python train.py --targets=["emotion"] --hidden_act="relu" --kernel_size=5 --widths=[128, 192, 288] --init="xavier_uniform" --learning_rate=0.0027 --max_grad_norm=1.0 --batch_size=384 --weight_decay=0.09
Rows from block 7 of a small sound classifier, named by matrix and row number. Rows with one number belong to one channel. Each number is 500 + 25 x the weight over its row's rms, rounded and kept within 0 to 999. All counts start at 0. Numbers have three digits each.
After each channel's rows are labels from the 100 clips, of 14848, where the channel reaches its highest value: "responds to" is what is common among them. Only what is clearly more common there than usual is listed. The data: acted Russian speech (Dusha). In brackets: how many of the 100.
# convs0: first width-5 conv, stride 2 (model.blocks.7.convs.0.weight, 288x192x5, each kernel summed), inputs 0-63
# convs1: second width-5 conv (model.blocks.7.convs.1.weight, 288x288x5, transposed, each kernel summed), outputs 0-57

convs0.44:513497504449494485503500532493484497521516478478470522497503506482525496484513515527458505462471470487479539596497502505486467509492508496481524508540488485571507443508486519480482479522493502
convs1.44:481494463492499515497463542513480517442543516473474480521516470483478465506478507512540471483465515486529493483499499501481523472528540498501501514507520511469501519459469515
responds to: emotion: angry (40)

convs0.285:468445534478466515452470487465488472508487517477516552538455550497506485503431500507507527513462490492502526482499509522501520519499463505485524506507497438501493504490489503490512472511519489
convs1.285:504446538511527510503527508453499515453551506445445493524499563533519536499536499498507512485493512516494443502480513541510492461518504483512499472506486443508523462504489478
responds to: emotion: positive (51)

convs0.93:495469462510458517521483476490473519436503501523478529495491494522528482496449492523528502499500491476529493478509548478525501438454465504459492497477496459523481537479470472467462533511526483
convs1.93:484464520460529513450507527516520552512493489457476505528492562469516544480478528512525477512487512488551501457478515509527528481478512517524520462528447520455498472473509477
responds to: emotion: positive (39)

convs0.251:510482518545499512486474531466536533500473496472500433470498495459492506462514460500467504470498535516533447500519532522520502453490503483467508522476475498472504519521495521501511476477524525
convs1.251:489550484520534477507437491502557493490534491487544492533484457543481531504508502512516459529507458502527488459494498528519473526488485535505543499525517479452485465508521523
responds to: emotion: angry (46)

convs0.74:435462493509484538546522533512482528496491527508491511544495469520491500462526519452528479478499475498455499504499537463420503502502512503541471500499529502525525527488452504500531523522501469
convs1.74:555541482491498503501522517523482499520493465511501492518502514527518514510543540493464479464535510523506495503487485516536447523503523490541525504496488514497460501481487522
responds to: emotion: angry (47); emotion: positive (43)

convs0.250:513487470505484520487472463508503507501534515465527518525499496474484491442513474458473515507505509531520509492506483527482480526468466452482515463486481474521509465483501458482474464519490536
convs1.250:489491487509538479534488542487524529504522502428490535497486461443448523475517484527516487532479536455493472536478536536481483525500474513466523507488483525517492498486449513
responds to: emotion: angry (42); emotion: positive (38)

convs0.145:496486472467470544514463460494499525532510535504484528490476522521496520488498477544506474462490514463563486465524515508528501556482430526516514484484497539515455519499499520486486531526480441
convs1.145:456502575513475482489516482524516508458502525512521477479569474483498495502502514494505496504449487476473501534478508447524493503467481476487484493507481488508502525508502511
responds to: emotion: angry (45)