Weights of a small sound classifier: batches of 384.
Rows from block 7 of a small sound classifier, named by matrix and row number. Rows with one number belong to one channel. Each number is 500 + 40 x the weight over its row's rms, rounded and kept within 0 to 999. All counts start at 0. Numbers have three digits each.
After each channel's rows are labels from the 100 clips, of 14848, where the channel reaches its highest value: "responds to" is what is common among them; "loudest band" is the band of the loudest frequency at the time of the peak. Only what is clearly more common there than usual is listed. The data: acted Russian speech (Dusha).
# convs0: first width-5 conv, stride 2 (model.blocks.7.convs.0.weight, 288x192x5, each kernel summed), inputs 0-63
# convs1: second width-5 conv (model.blocks.7.convs.1.weight, 288x288x5, transposed, each kernel summed), outputs 0-57

convs0.90:450501515483483529539493518395453474443471512497486435496516601466466529492494450507546491445513463462570482535518576472530473464475568511504522513519452532455516568476451509499506543492582438
convs1.90:471511444490469498538498483511522485473534541497576467529508539400493507492513470466494487452516527480544499507472524463481573481455547526520449503511453480473552584533475435
responds to: emotion: positive
loudest band: 500 to 1000 Hz

convs0.169:522474500488446542520565506470522519498588498568501497500563537523536526517434424501435497444548530521479504465507475467566492568382497466518522404545439518525508445462593496542490540535528462
convs1.169:528525436573448541521580515544462492552557506465552473443557556484515465520497571488512543569484512504526521510512484493413562499508458464457474523570522444490510498507500461
responds to: emotion: positive
loudest band: 500 to 1000 Hz

convs0.84:510506534451544496478506490453505490509466485472498522528400473535530511555456542462456459518509501551449459550510520518471465581507550523571479539431480574469449582530565509549513490508474517
convs1.84:502520585459502500558479621460427530420548492507524462476508594535499546473504491495523502406491495527547510518491544516499494514443570495468444498474491513465523556517541448
responds to: emotion: positive; emotion: angry
loudest band: 500 to 1000 Hz

convs0.170:493475561555495525465467574535478518547497469516559441577512496467517501452501520473574480554495569442451431486566492526474521544492494614576486484476486499460503516452474507532515536482552475
convs1.170:508514495491526583448502506581556466534528515481501412519502477504620487478472546495426533586547544473503513523576464495548533483468496515505481494492450536499499565485563464
responds to: emotion: angry
loudest band: 500 to 1000 Hz

convs0.200:570529460541524547480527408491458517486508466479419517527558479499447535393430479544536497511551522463565507549537481524508540508517477495493392538468568529519477524464514530567494584492434523
convs1.200:461492536437490441496516468491484489487477481513568571510496523488508456429497527449441554444562508492504546491473531487457481534532515489504430536546468516468501513502453470
responds to: emotion: positive
loudest band: 500 to 1000 Hz

convs0.272:408461513502497474488492422495508481515590585526475503503513492530479496566490449520562531392500484499494523497482495510440471544472557493511513580497531487527483473513534497447418513504413537
convs1.272:521539493444509459519522432558511530578538444554448531518483452437454489487513444462466555519464472499524489522537544524436493478491458537567524521519519556408495455517519470
responds to: emotion: positive
loudest band: 500 to 1000 Hz

convs0.48:389498489490547421518529441462452488445530542533502554554421548451484467549534525474481568528534442544577435499535444534506496461458496536509483511471480498571511562537504475526465518487602459
convs1.48:482425457552483488505523491476474483540457498514483343562497509451490500420537481566515561473538490554481508494451501456509524500563425471500483489519417495538515414514436494
responds to: emotion: angry
loudest band: 500 to 1000 Hz

convs0.71:504521481567506425524424490473481545504466526531505502423499560512545514523510478509522567467472485466536589516556448498484499609540503504446511462530476477461467480502553499478491555389449439
convs1.71:449558579469495501473413521481479575496534500455525425495577474429503473465461474475517496468544551591522490466417478516534551506513554520476511498526442482558534478508513528
responds to: emotion: angry
loudest band: 500 to 1000 Hz

convs0.101:430495440464446493554432501471558545455537458499468498488516573539557472487505532532529490510484456493521483458588525412493497460488450463480501497537507549502533468536533501501421499525509516
convs1.101:487479509497553499539525474554543507461574467479546448516505501525565449528504475508485425483580533525569542464514492510480515496520438475553525549546488508514531508556509550
responds to: emotion: positive
loudest band: 500 to 1000 Hz

convs0.163:513447571432481458520475502465510479431583494505476574460528490483484458500505497491554494542493606541518540541550540577497484522470387534513467463499531476472565475546549520515535511477516491
convs1.163:510438445499471557500501507496484440463526581489537493395531519564469458496462575508550440530545489549550483489501490513484533520447459505528455512559521460489442488499462534
responds to: emotion: angry; emotion: positive
loudest band: 500 to 1000 Hz

convs0.182:484550484517468512520512535520495531418443444501516512472478468541557466521420451490503402499430489446465546476430539451395468459508478523538408505497531499457490499458491510493551505521593448
convs1.182:543473575571492523482498501496467500513515439461519518491491486514557514508531469470498469444470451532526418448456464507460492550450618426576466517471491527508500516483471459
responds to: emotion: angry
loudest band: 500 to 1000 Hz

convs0.106:585503446461488459460534481572536577565505471516431466561559531485438565482441568475525497510407505495439456515492508407528498470480566524517520510466495474442520432533445524495484516503515447
convs1.106:532508440522476451487445519441458578555522422478484475518489523525422482436503441477531532515467395538487510580505450414486527568536597500493500513534519532533462530519494438
responds to: emotion: angry
loudest band: 500 to 1000 Hz

convs0.32:471464516531518459540495419436509439532546473469512477503449547527463499570472498474502474507542451553518515454463494474534473498463499577538506520503512518570407468442472443518534525484447462
convs1.32:489514464478483508484521430553486460463534500537535433588509496526413456520545483532475466452503466501447491459477364525488580425498439511505527529553498487502478495460501506
responds to: emotion: angry
loudest band: 500 to 1000 Hz

convs0.164:482519548548479575448489431588561478458501502479504442466477478428576504500482491422516464560502489519445514500572553532508432525446491417493520504418499527503535503541558484496523547573603555
convs1.164:568474466447524547467493484475486527487537418565483528518604539432552504492497473502416525492522552485477535474448496479491493550455453445499542532501565566499505382516555486
responds to: emotion: angry
loudest band: 500 to 1000 Hz

convs0.257:507463499542538528439485463479518506529527499463467489530573538514413570520476480487471447551547504524564508573540520441518505494497515528446506485466461527473530521543491624517484516486482493
convs1.257:416470508473509561460467486546463488547465514488521494505541505530521499521478509536453558595504492532506534543574536383554555416532466462481482509457521507459490429524478534
responds to: emotion: angry; emotion: positive
loudest band: 500 to 1000 Hz

convs0.248:432505490509469488545476449531510401504523471501488472477505454525505462530479486545501504502508394530554584500544475539472543595486486478510446518512487483485498449476490532507491529474485452
convs1.248:448509557476572480467505477505509574425546518484530476472516549525503517524488494509526486565476449514481521479518474478505463536480506510441449515517589460478524561511498581
responds to: emotion: angry
loudest band: 500 to 1000 Hz

convs0.92:524567510446418487499470533512492486539495475543460474474568481515524481368502521478542492511434451507499503436566422442479600479480492515526433471486562469566461466567460584507592538494488511
convs1.92:539475486551523472489469506546472471510493443453476472549561504439457537415462395487502578551483470542451510570528528500528467494450527493500454519456522487534536523580520501
responds to: emotion: positive
loudest band: 500 to 1000 Hz

convs0.150:535549488518541517501460536562495548544542478482478577459512524513414439483485484521542509477456458572486510539473489453430520479491536590474441540487529535502504477437462457497495484613532523
convs1.150:598435462489483457422555510574492537567508491488485456495459501575520445557518465495435485481535536515449509523573434506478501522462507550512461501478529535490503460527537426
responds to: emotion: angry
loudest band: 500 to 1000 Hz

convs0.173:465503453489540486461627497522463512496513418460483519483474503531407489447538456518565463536482469515529516526471588478513494480488510483482478521500564462569444486546487491487468487544457522
convs1.173:533507438545467499478490517532468509481496514492603502513520519475454555433508440467499455439470488540544515461522529518456540449534534472423535468580501500536451506445497505
responds to: emotion: angry
loudest band: 500 to 1000 Hz

convs0.140:511564524485525466477570525539480541501530514471566517538455520472559528567527506495516513556511430547551530433559428481515545534444584537466494440486489570514525493518484500502452465484449454
convs1.140:517479533459403511462521372506512518462441453490457481515435538518525474512462426544437587650493439457509536532450551472427498499508479566461511473534489444511537470522548499
responds to: emotion: angry
loudest band: 500 to 1000 Hz

convs0.282:501522474535499514449516570429455458538527436456534508515484480515499429542456483521427503497470460502530475530514509506481513511467441438489502467503532436476533447513543526492492514520508507
convs1.282:529535582407516503445526519545481496534550528435554486476452445538500407516486381551379509506456460536502472513496532447489434414526523453549505546487640505443493494507498487
responds to: emotion: angry
loudest band: 500 to 1000 Hz

convs0.102:499530501514526538485566503507558531561467498404498451472518468532512484477516555480500459459552449454477557493425483482500514496523554474508525547540489553430501455421517400497479501442571573
convs1.102:520590477470491454450553500499506530545499529450633448516516498473542478546497519461482467473524516483579468461473557490531476482436463479438402450512544580535516503557403481
responds to: emotion: angry
loudest band: 500 to 1000 Hz

convs0.161:485474492434520553502535509544471488485481481527498548449408483490509511563420504473475562547424442527511446414485522409477541463410444468526534507486446513445461506534553504446496514489581514
convs1.161:500513492543550495512502460524476475511519523524452487464516481436507494506497469506537562494462511532544489531510509462505582500535513539550468554506547519557547559542533515
responds to: emotion: angry
loudest band: 500 to 1000 Hz

convs0.127:494449509492498467460488453568485478517547503544524526519462492474514482523555489526517490411523485552503572553524472470582498409481558515503524490515498489406593513536516515416493535504449483
convs1.127:507531516462485508523524444485524426504470454444413474462502449503438523512476594488561495500491570459479463501474488503547516453510471576554447527429463462500539504536435484
responds to: emotion: angry
loudest band: 500 to 1000 Hz

convs0.168:479562481516500494549497531528483457469495482474451498549539487591509558513534442470490391487472522461493501554417524431539532493573521528508510592417505492471477553419428524534487484496533544
convs1.168:580478511506537490510469428531449476479484453509573470451475458477524469458507501512607532523456554507497507541554490500555493562546512494543468436548501480471537490610484479
responds to: emotion: positive; emotion: angry
loudest band: 500 to 1000 Hz

convs0.235:520494521461528459473508601451532486534438512444541547503538495533479542466443524442553516512475519447494551470509481433484563530508555501545438549468529580589412498510487503493497541522517491
convs1.235:543589522441576481537531488434474470498487496497535432456476502507501570460542521453467605535473474545480538557451565553523430507491560528495501497518498536574563497525524469
responds to: emotion: positive; emotion: angry
loudest band: 500 to 1000 Hz

convs0.66:481462514552478502502474547454493414478462451518550523462499483469475517586547558576545492525453494452504436494608452488500546447564493497505453505467523422499527487515461479528445499501480570
convs1.66:527432503504485452503547367433475485581497515430472517461502450515528488560536468492548459503513460492465498549497519520532446502537477485445533523437492493574524519476487492
responds to: emotion: angry
loudest band: 500 to 1000 Hz

convs0.229:501433461477519500490574461485490476480562519463490527472478519471532497530480463462431522461515453551500565518457392498531516507575497512404490435491549475481530540492469478510588509552462454
convs1.229:460472545484433449582560420483533543546441579502468467529492461508507503514491497538454488565509583486549497443513570432465551472478467554456501468488505468591506483453528484
responds to: emotion: angry
loudest band: 500 to 1000 Hz

convs0.50:458446572478460484501525512579531467447502546502531576558520555466469476473455464500445512466531436512512556493448511469500479482475445436548447468507477480474453571562487470515514444546449560
convs1.50:430472526536533532442571486481558501413562527512479474539478509489448567514460562522500455550466464479495420558490542520513432505488455532567479500535504491535605441481519443
responds to: emotion: positive; emotion: angry
loudest band: 500 to 1000 Hz

convs0.188:481511503537540455422429510446499450470505506487552561533523522514470488509503429469414507507447534443474528539522552518473518503523562508488544484521434533502519500501471473475489510475514455
convs1.188:563540452566487482582541495470530474469539514458513485526534573516472527517490493471546482474479528552502559438460491508548523488396523472534487489446554544526472481487431499
responds to: emotion: positive
loudest band: 500 to 1000 Hz

convs0.216:521523528465478557532432499488502525501474597494513539501464527545588455532494545479527509575427490524578511458516500534554593430521404487511505537510522546450552486538442464561447517490490503
convs1.216:546466508500466485506532537432515507465423495460451518474541555448494493453469486458507459608490515523562497452501573536529503469518470531479490506516538497467516508422469450
responds to: emotion: angry; emotion: positive
loudest band: 500 to 1000 Hz

convs0.241:503491511521478511552484476486461538482491528418490538527514490398458547576493453433508464526511462504461495498474540527528517533483558508445552506488475525474480567478455554547492429472478535
convs1.241:513490585471531604482525500447453476500435403485406482472522501505471482528461440523446534605458546406504488593500447509449510504513448512517482470500575507431492500488518479
responds to: emotion: positive
loudest band: 250 to 500 Hz; 500 to 1000 Hz

convs0.265:475504463578498572465534517497462559485457454488499571503550439446426457459460568530514469536382489423462482462489508534476545507466479498593536499528543525501503454511549558474465520502538450
convs1.265:459500539462468481524500524459502483443496506502465535500553487513523525504546560533507478431509494501569533479492494515488488513482440466488507480509541519488485484573513545
responds to: emotion: angry
loudest band: 500 to 1000 Hz

convs0.63:481483496511478553476497482533479479499550493580536470485543498518508487437542477538508539453476470507489476402499421495515539489605435442515535497432543536476524538566521522540500477469469413
convs1.63:514418495488489479508495496483543525487425497435486483500482521543565491502482510486551566539497437415530443540487439491572549482467517486548445467512497488557486503434451500
responds to: emotion: angry
loudest band: 500 to 1000 Hz

convs0.249:513479495499462571420467466420543488541464512536466526534509536542440462515526564526445493581463464502538455496493498505485447521472515494521535531570524572517514552535468502474502483556543506
convs1.249:581534401549514489573496568572547424503467481495542551549497446519522457496512485543413494477537487493460526510481470477575486565450537513550490499496508465529495466544465425
responds to: emotion: positive; emotion: angry
loudest band: 500 to 1000 Hz

convs0.240:472472548437469457548482479473487497524500523427396406514432553569584527512478454476442474569431519415458508457515476455509546468502418463480526520472542515571462493477572474547465483490502539
convs1.240:567581496480567544479505464499561533485525512542472503460457481519492478424463467512515458474503478566515487487514536551484471541459466526532571506513499514489516573524507470
responds to: emotion: positive; emotion: angry
loudest band: 500 to 1000 Hz

convs0.104:428504475503457429440570430471582481479445510497538487526461540520528508517480540522480489493482504441564406488475469524444557579506557505434456492510499506563486443537574512490497528538506481
convs1.104:460484515584459524562473424455485502525468541559501478451500450631522451577508488475531545509512490525460528500482497475432495581496441494517546449508521539560473528428476584
responds to: emotion: angry
loudest band: 500 to 1000 Hz

convs0.137:447529502503581536445476564544595492512486470496519570518503491516394455459494502556472445529534468492520552555538522500492491453459498510471480566485482565528543531493515480539488588512505523
convs1.137:504492472460529497509510511553497531479483529464442545508448507472479493555590486431478490518553503479549529351497553507539467499495621544467496493491556457510556512538564492
responds to: emotion: angry; emotion: positive
loudest band: 500 to 1000 Hz

convs0.222:488443483446558496481499489525428546492509440502469487440505471436540461542522540513491467455525473541508512502479372577533542519437489467539509427545441450445484499498493498496504492475525497
convs1.222:445587478506545536487446436442476468535485496486523445437492528481503440546500448580499497558419494495489556471439494485573534506534560505488559516518508560462403509517431550
responds to: emotion: angry
loudest band: 500 to 1000 Hz

convs0.72:495468580459488485567542545470404457565558556517515537585469460544456517521486444487524526466456527490454416527496509507510525481525514500462539523455434509472523450497521570511561486474574512
convs1.72:502499512467496500512449527476518473423462564507560464459517549487496493528477575425508515537428551519559507511546449469446488548536401525474526400443462441532530480509502550
responds to: emotion: angry
loudest band: 500 to 1000 Hz

convs0.125:560499531513460453430478497502496422583491491476475445587485448433463512549487456555504495469492474486519501536481516489561421531520521581480480572534550462507463559553480535571531496478493520
convs1.125:532548577457513506475504539517497529413513462471472544372512441450479481506503531485501560506490471521476513494537535575513502549498463483472479372532412469432547512478482503
responds to: emotion: positive; emotion: angry
loudest band: 500 to 1000 Hz

convs0.179:432525520535507471476422506499441524498526498512425527572516533477503532500487440483512525453532561476529519461490473447415440433504515501514492541497449522455499497542483568535561521506411472
convs1.179:480417522501483574464557479442441482589531493534477515491520502533493535473492535490436560465502458530496564445494501509491491532530509457448522437484537556468549440488500437
responds to: emotion: positive; emotion: angry
loudest band: 500 to 1000 Hz

convs0.103:488521539516526523551503495445468469452484517492473534521543454478466425543394468445491504498491585543524487544416466525525414482528515527561437512531492515542451518461515499493472515565501500
convs1.103:526614505507446505448476488488492532470507534492519429474464431534405447522490428502524508457551537499521482450504541524490468489532535530507446506490481535533544504482487536
responds to: emotion: positive
loudest band: 500 to 1000 Hz

convs0.21:501510506566477510475393481466488485467515483504571596511426489397419583531490507581522475541486541600521548487516517481502498466442474547528547506491457408521500478566479557476511499545527447
convs1.21:554540526509502493360581525449506405503519466540433519488484587475464501553519547545553477443512591524540488497543561546533549521571384480464455469539555525501520511464542534
responds to: emotion: positive; emotion: angry
loudest band: 500 to 1000 Hz

convs0.110:540566544513530539474488505509466518570470503468529493452481496505491521443585511441506486490488529525461525571435484478489539524509546519533534576430455584458501515513480617507505473472546457
convs1.110:498472483539571530459547551475452481493478521507474456561516603505438569447473522497489460542431521444474540513548491454473490478527523491499483515491508441532429512443492456
responds to: emotion: positive
loudest band: 250 to 500 Hz; 500 to 1000 Hz

convs0.245:557594451492457490398517436494494489457460547518549496481513462467644490511527475504459503536464525445469450418436531493486501519551489500435477511466546477487465481511512495515542578533503507
convs1.245:520480588486530550522506488411514454407482445491537458499516466448505520568475473527568509510516424524480532493522566519567506488503452450574557556511509448485541424479470453
responds to: emotion: angry
loudest band: 500 to 1000 Hz

convs0.39:390463430410531499402427470574531505456483541510567466500498516480560486460497496578496527507532511539540495469523515426482497465470510514512520465545548496472480439560537574544527535534530442
convs1.39:473555438548493439493513579583484396462505472537534513511530476461504469493525550480610509491479483471506487535540428511492554548480526529472537536477487502515519496504509556
responds to: emotion: angry
loudest band: 500 to 1000 Hz

convs0.155:550492438487476567532431516594497539508492522551514461548556506507467565477423480480559473483518495437498456492485546418489486447482503473440485458485419501529504480507446585481512550481507542
convs1.155:477510514510562475538496471544478485543508496456541445569565439407443472482462467486463501573491493451615458491471523504514470501550453519589479400513547517473575568557455505
responds to: emotion: angry; emotion: positive
loudest band: 500 to 1000 Hz

convs0.97:447531510530493543505532515516549540436461498467521489474506432454545547538480479514478469520516477551537566587562442517502456529468463641495494458502539489494499555548503470498478457457528517
convs1.97:519515568521471563409538410426467513565410465485423471542540474503516546548503497497557405521465533462450541557465465495543483475504479476532446484526482527489494486498536499
responds to: emotion: positive
loudest band: 500 to 1000 Hz