Weights of a small sound classifier.
Model: 6.41M parameters, arch jasper, norm batchnorm, activation relu, widths [128, 192, 288].
Rows from block 7 of a small sound classifier, named by matrix and row number. Rows with one number belong to one channel. Each number is 500 + 25 x the weight over its row's rms, rounded and kept within 0 to 999. All counts start at 0. Numbers have three digits each.
After each channel's rows are labels from the 100 clips, of 14848, where the channel reaches its highest value: "responds to" is what is common among them; "loudest band" is the band of the loudest frequency at the time of the peak. Only what is clearly more common there than usual is listed. The data: acted Russian speech (Dusha).
# convs0: first width-5 conv, stride 2 (model.blocks.7.convs.0.weight, 288x192x5, each kernel summed), inputs 0-63
# convs1: second width-5 conv (model.blocks.7.convs.1.weight, 288x288x5, transposed, each kernel summed), outputs 0-57

convs0.259:518493512502510437504487492478511531489479487470497509545547502490544516503528446502529506479508456517508541495463493551481467481462526526490498521526498521483527515501487511499486532468481505
convs1.259:485464460472468485483529456501495498508550483515512493532441513488470523527508517473483547524529526485522475544472490473483503500520548481496462524497493466497487532468520474
responds to: emotion: positive; emotion: angry
loudest band: 500 to 1000 Hz

convs0.258:479525487501561458511560474492498496444526427467528487499545487497521521497461506515487470481458480488448520546493473469503491527507478449519489511481508523499476515490491508516480458450492456
convs1.258:488539548511530548523474509503498458498485509494502485453497463549500488504486472510517514500502502501476501483504531515506445507522495500578534532488521497506508535514518522
responds to: emotion: angry
loudest band: 250 to 500 Hz

convs0.0:504513498502516469492530500541551505497530518498540505489468516453454500496487487541488510468502504472485476502557525484490449502503489540508477444498473475516461525480549482518504526514489489
convs1.0:480516464494528508538518532468470478482526479530521484516514520488460446514514487473489494532516485533525487493508541536511503495502483475521523492506485482506546533500541462
responds to: emotion: positive; emotion: angry
loudest band: 500 to 1000 Hz

convs0.65:534504531458510495484489528489507467479552470455497549538457508507469521501506475518452474494476470494472518454488497508509484483462461516511489456510511471525474458516486475464509508518451522
convs1.65:490467498500493488497491509522492500515516498511490526489520498508508466494479449524497524495529508465543535472531545530503465485534502462506506481483506516495483514435505526
responds to: emotion: positive
loudest band: 500 to 1000 Hz

convs0.192:478514491515507521513518524518495495507524476494489493506478519492545491493464527503477510457519501507470516474516509412466505475542538467473509535490528491534485501501519489492486527538543546
convs1.192:481462543524483499500516524503510507490549556529462481483508450547490478513460513466512520518495498554517487475511489491492476550519441488540504546462496546503524555488495509
responds to: emotion: angry
loudest band: 500 to 1000 Hz

convs0.109:463536484506519502531537520476447503518518466487484523515529468466495450484502509538490468497465504549494479513467507482539511480513514501500509508467494501521511474509508487472468483440486473
convs1.109:493520504474528503520508477484498439535528482477482504488507547510501486542522506488488530453515493504526491483480518461429459499526475493471498498492523490520513503479523528
responds to: emotion: positive
loudest band: 500 to 1000 Hz

convs0.60:487529474484535521504523489512566494483504494486496507485505516493527501471471530480507506505503508589475463504482449508472493473497527506509504454479496511491451516502466487460477512478500472
convs1.60:523463499498500472513497511510495495466534494500539492523473519447473504520497491487497506454560525483495512491475521531563500524525468528455430524451485486519513520485523473
responds to: emotion: positive; emotion: angry
loudest band: 500 to 1000 Hz

convs0.23:485460505455438506525527479520528546469498467499509522488529528505470467515468450515500493499457525452541493502524473505482525471446521524499481466482508534497491528458495491479472486519507531
convs1.23:510486496498504476551537485508492492503523512483479487467513466483461470500504501505479485529462504479505558474504520464499462495505546506528495495508487548505510509406488499
responds to: emotion: positive
loudest band: 500 to 1000 Hz

convs0.27:531509480512497476510464487506495514525498500496489504442493545449528488449538541485554467476472526456513508454483514517495515462493528481497444446478478501494537530498495532517494504534508512
convs1.27:470570536522490486534500508472477524500471512474454498496526486525486495525505490481481490544505527514494475536495470486533529512483552497525494507501518517509537493475475507
responds to: emotion: positive
loudest band: 500 to 1000 Hz

convs0.114:500494504519476510518493496494477498467513490474520477504503499464485460503537531500530519486464541477500524516511493490494479518474492521464490495484527520509477468483512524489495523511517485
convs1.114:507469508447509544469487479527455439501466490541504516508511526433508500472455505487504517478490528487483534521500482508472533494529486505469507524477466489467545520510561538
responds to: emotion: positive
loudest band: 500 to 1000 Hz

convs0.28:550482539547526481460493486525469501507473476462543498442500516524504507485484496527497495504480506458479483487485532510512534515554484492537508484517451456462522516499492533490512503496559464
convs1.28:512511536506456524471514495504506522508494461496490507500499448423470483487507513471517535516495509479508501486471493530554466503486533484521503550487503473527494531460518527
responds to: emotion: angry
loudest band: 500 to 1000 Hz

convs0.46:489528409476465495494517524495513506474475471519494550505471508458484525495478509497496532532521491526494537490468531489479478507522474479523518457527494553534535477499515485477523485494465517
convs1.46:485473482534472541461548505517509474503481456490461517551493538558482471529484522521486537521462526547506515507463506494517521489495490471503531490471531521484543508502504484
responds to: emotion: positive; emotion: angry
loudest band: 500 to 1000 Hz

convs0.218:458529515477481508450457505494477513487488474501526473504484502483512506513506505498524458500463521511506501532497484514477462515505490491518478525502519516510527528487544481519496499487509505
convs1.218:500462510484509510507494493491486478489487496486505483513515469492520520503459505468489476492509516489520549480449500499515537476503492479495488520470510462521499469502498532
responds to: emotion: positive; emotion: angry
loudest band: 500 to 1000 Hz

convs0.57:471487486459494477492511527505510514454467492497525442486484498495520535487549465497497505525440488533498483509496484506517504467523521479487491496485467483493492499457516515514510502514488525
convs1.57:464489497510479480502508520510540516407499480471546560491463479489481504505503486482520486513498503505501500514487508555494519436470444472487502503466487497530519542513502519
responds to: emotion: angry
loudest band: 500 to 1000 Hz

convs0.49:482497485509500542542486492475529502532544454511507523528516490472495524508487489435474494534496483492503488517440524487526509490486538486537500507503458485483486521460504469449490530490544488
convs1.49:473445540551486521508517495506509480482463529551486501493472520525466515521486458507491495553539515502507520506554477509488518506541453482516521537480522486479491499485514521
responds to: emotion: angry
loudest band: 500 to 1000 Hz

convs0.54:462479512499515458470510493503518499493503474470470513512472482492461507514476531520496495474497520509488495519507531481532526478473499515466464516479483551492529504521536449523509539519474527
convs1.54:530497491502495472488462503496495529521508527472518479478486509500534480482509489484508494482524512510513503494490500505466520489447518504461485531493477470500506479497543511
responds to: emotion: positive
loudest band: 500 to 1000 Hz

convs0.284:524494500458501483483484465479526522501494518495523488546486518454503544478466483479502515488508543539458542497528478526515493461460493509520487510472495529503541517503536516500512515492528531
convs1.284:484497468449539497484509467500503497507509518504528499529507524496475518511479498501480539468511452441461508518498471513480500470530487501557462486509480529495531486542530510
responds to: emotion: positive; emotion: angry
loudest band: 500 to 1000 Hz

convs0.136:466503521564546556488509476483541472500493510505438475505525485498530531525467505526556493496473450468500474506519488494509534462507504537501530517509499477504487518499477489544519487502538496
convs1.136:539520466481464478495473531516528521542483457531473474529560472449525506474493464515518517537509521526524501523508497486499473521488455489523488478507468491472514494493444514
responds to: emotion: positive; emotion: angry
loudest band: 500 to 1000 Hz

convs0.231:517516507536541542492487512483518487484566465494501489478504496504507463537502503515484490541526525503490481506497496466555499451462482481464466509459523563504510517479472450458512497464447554
convs1.231:524492494491495500498515474507513462462523494485491529529522487479453489437482442491444521446533541498526518471482478504521494501496485515508503528508477492515514506472484473
responds to: emotion: positive
loudest band: 500 to 1000 Hz

convs0.141:540480525477540497491480520489533539506499499535484510541478530495524493504463506527502504489502492461499501500518543441483517514515540476481477506514499517512490505490505514550523480527474534
convs1.141:501476499502490484532525539491506524464560514481515499504482515507495467514493515482502508430518463492551512498439536478540490499520494532490505529489476536438503507520508515
responds to: emotion: positive; emotion: angry
loudest band: 500 to 1000 Hz

convs0.203:518509505493477515480500559469524534479477438502513483519496493471494503496520486500472440520493505484486535518504508484499500470490489516492492471508503538545474540525481513530503475500486490
convs1.203:459502501466526525506511510473541503497518492479514515514488537494534493502482544498524511439527526463527485499505541454541466497507510520451462512483508530484554448530481441
responds to: emotion: positive
loudest band: 500 to 1000 Hz

convs0.211:547505491503475499558505499484498507454474523548520505524441513525494489495465494467494484490507479478474519487529544533527494468477453495469459528496494501553493484480522453521484570498482496
convs1.211:481487518506545527513537470482508480501501475477496518511501529528543520511520587482515496459545496489486482497538473493480530485457508486486487509497490469492521481476515544
responds to: emotion: positive
loudest band: 500 to 1000 Hz

convs0.232:524507518511497534512538468487517512479519498513459546561490507541490467451460505496537491517486514454478485481551495502480496510468508503498520449474475523462469510491558473497481474519518524
convs1.232:514537505495502547517526530470494484465562549475542481485499506566489511454497521486513495503478535511508494477488504523482517473540515526508528501460491512498515530488503491
responds to: emotion: positive
loudest band: 500 to 1000 Hz

convs0.143:498476519487535540523468458514510468490495494503498531503541471506496480549491513510510503500511491438481475477498474490483483521532466510473509503513476509490508512481524490519482498469495487
convs1.143:490453534483482538484507467512497531494497526483496496515512483474465485520506485483494535531502521468507466456508501501538459507482525500522522480504521515490527523521477527
responds to: emotion: angry
loudest band: 500 to 1000 Hz

convs0.180:518505522539489498507515513486480493513446517511490515520487463470498484489514513478517502435487506518518510484484468515535487511517470482509447492451502510492516485494494519493525524442551499
convs1.180:476453524469470467511476482493495546519469478478456520500490491511479477488534511495481528520512537503531460517524475504514476497472489487508504494497499521512504499477490503
responds to: emotion: positive
loudest band: 500 to 1000 Hz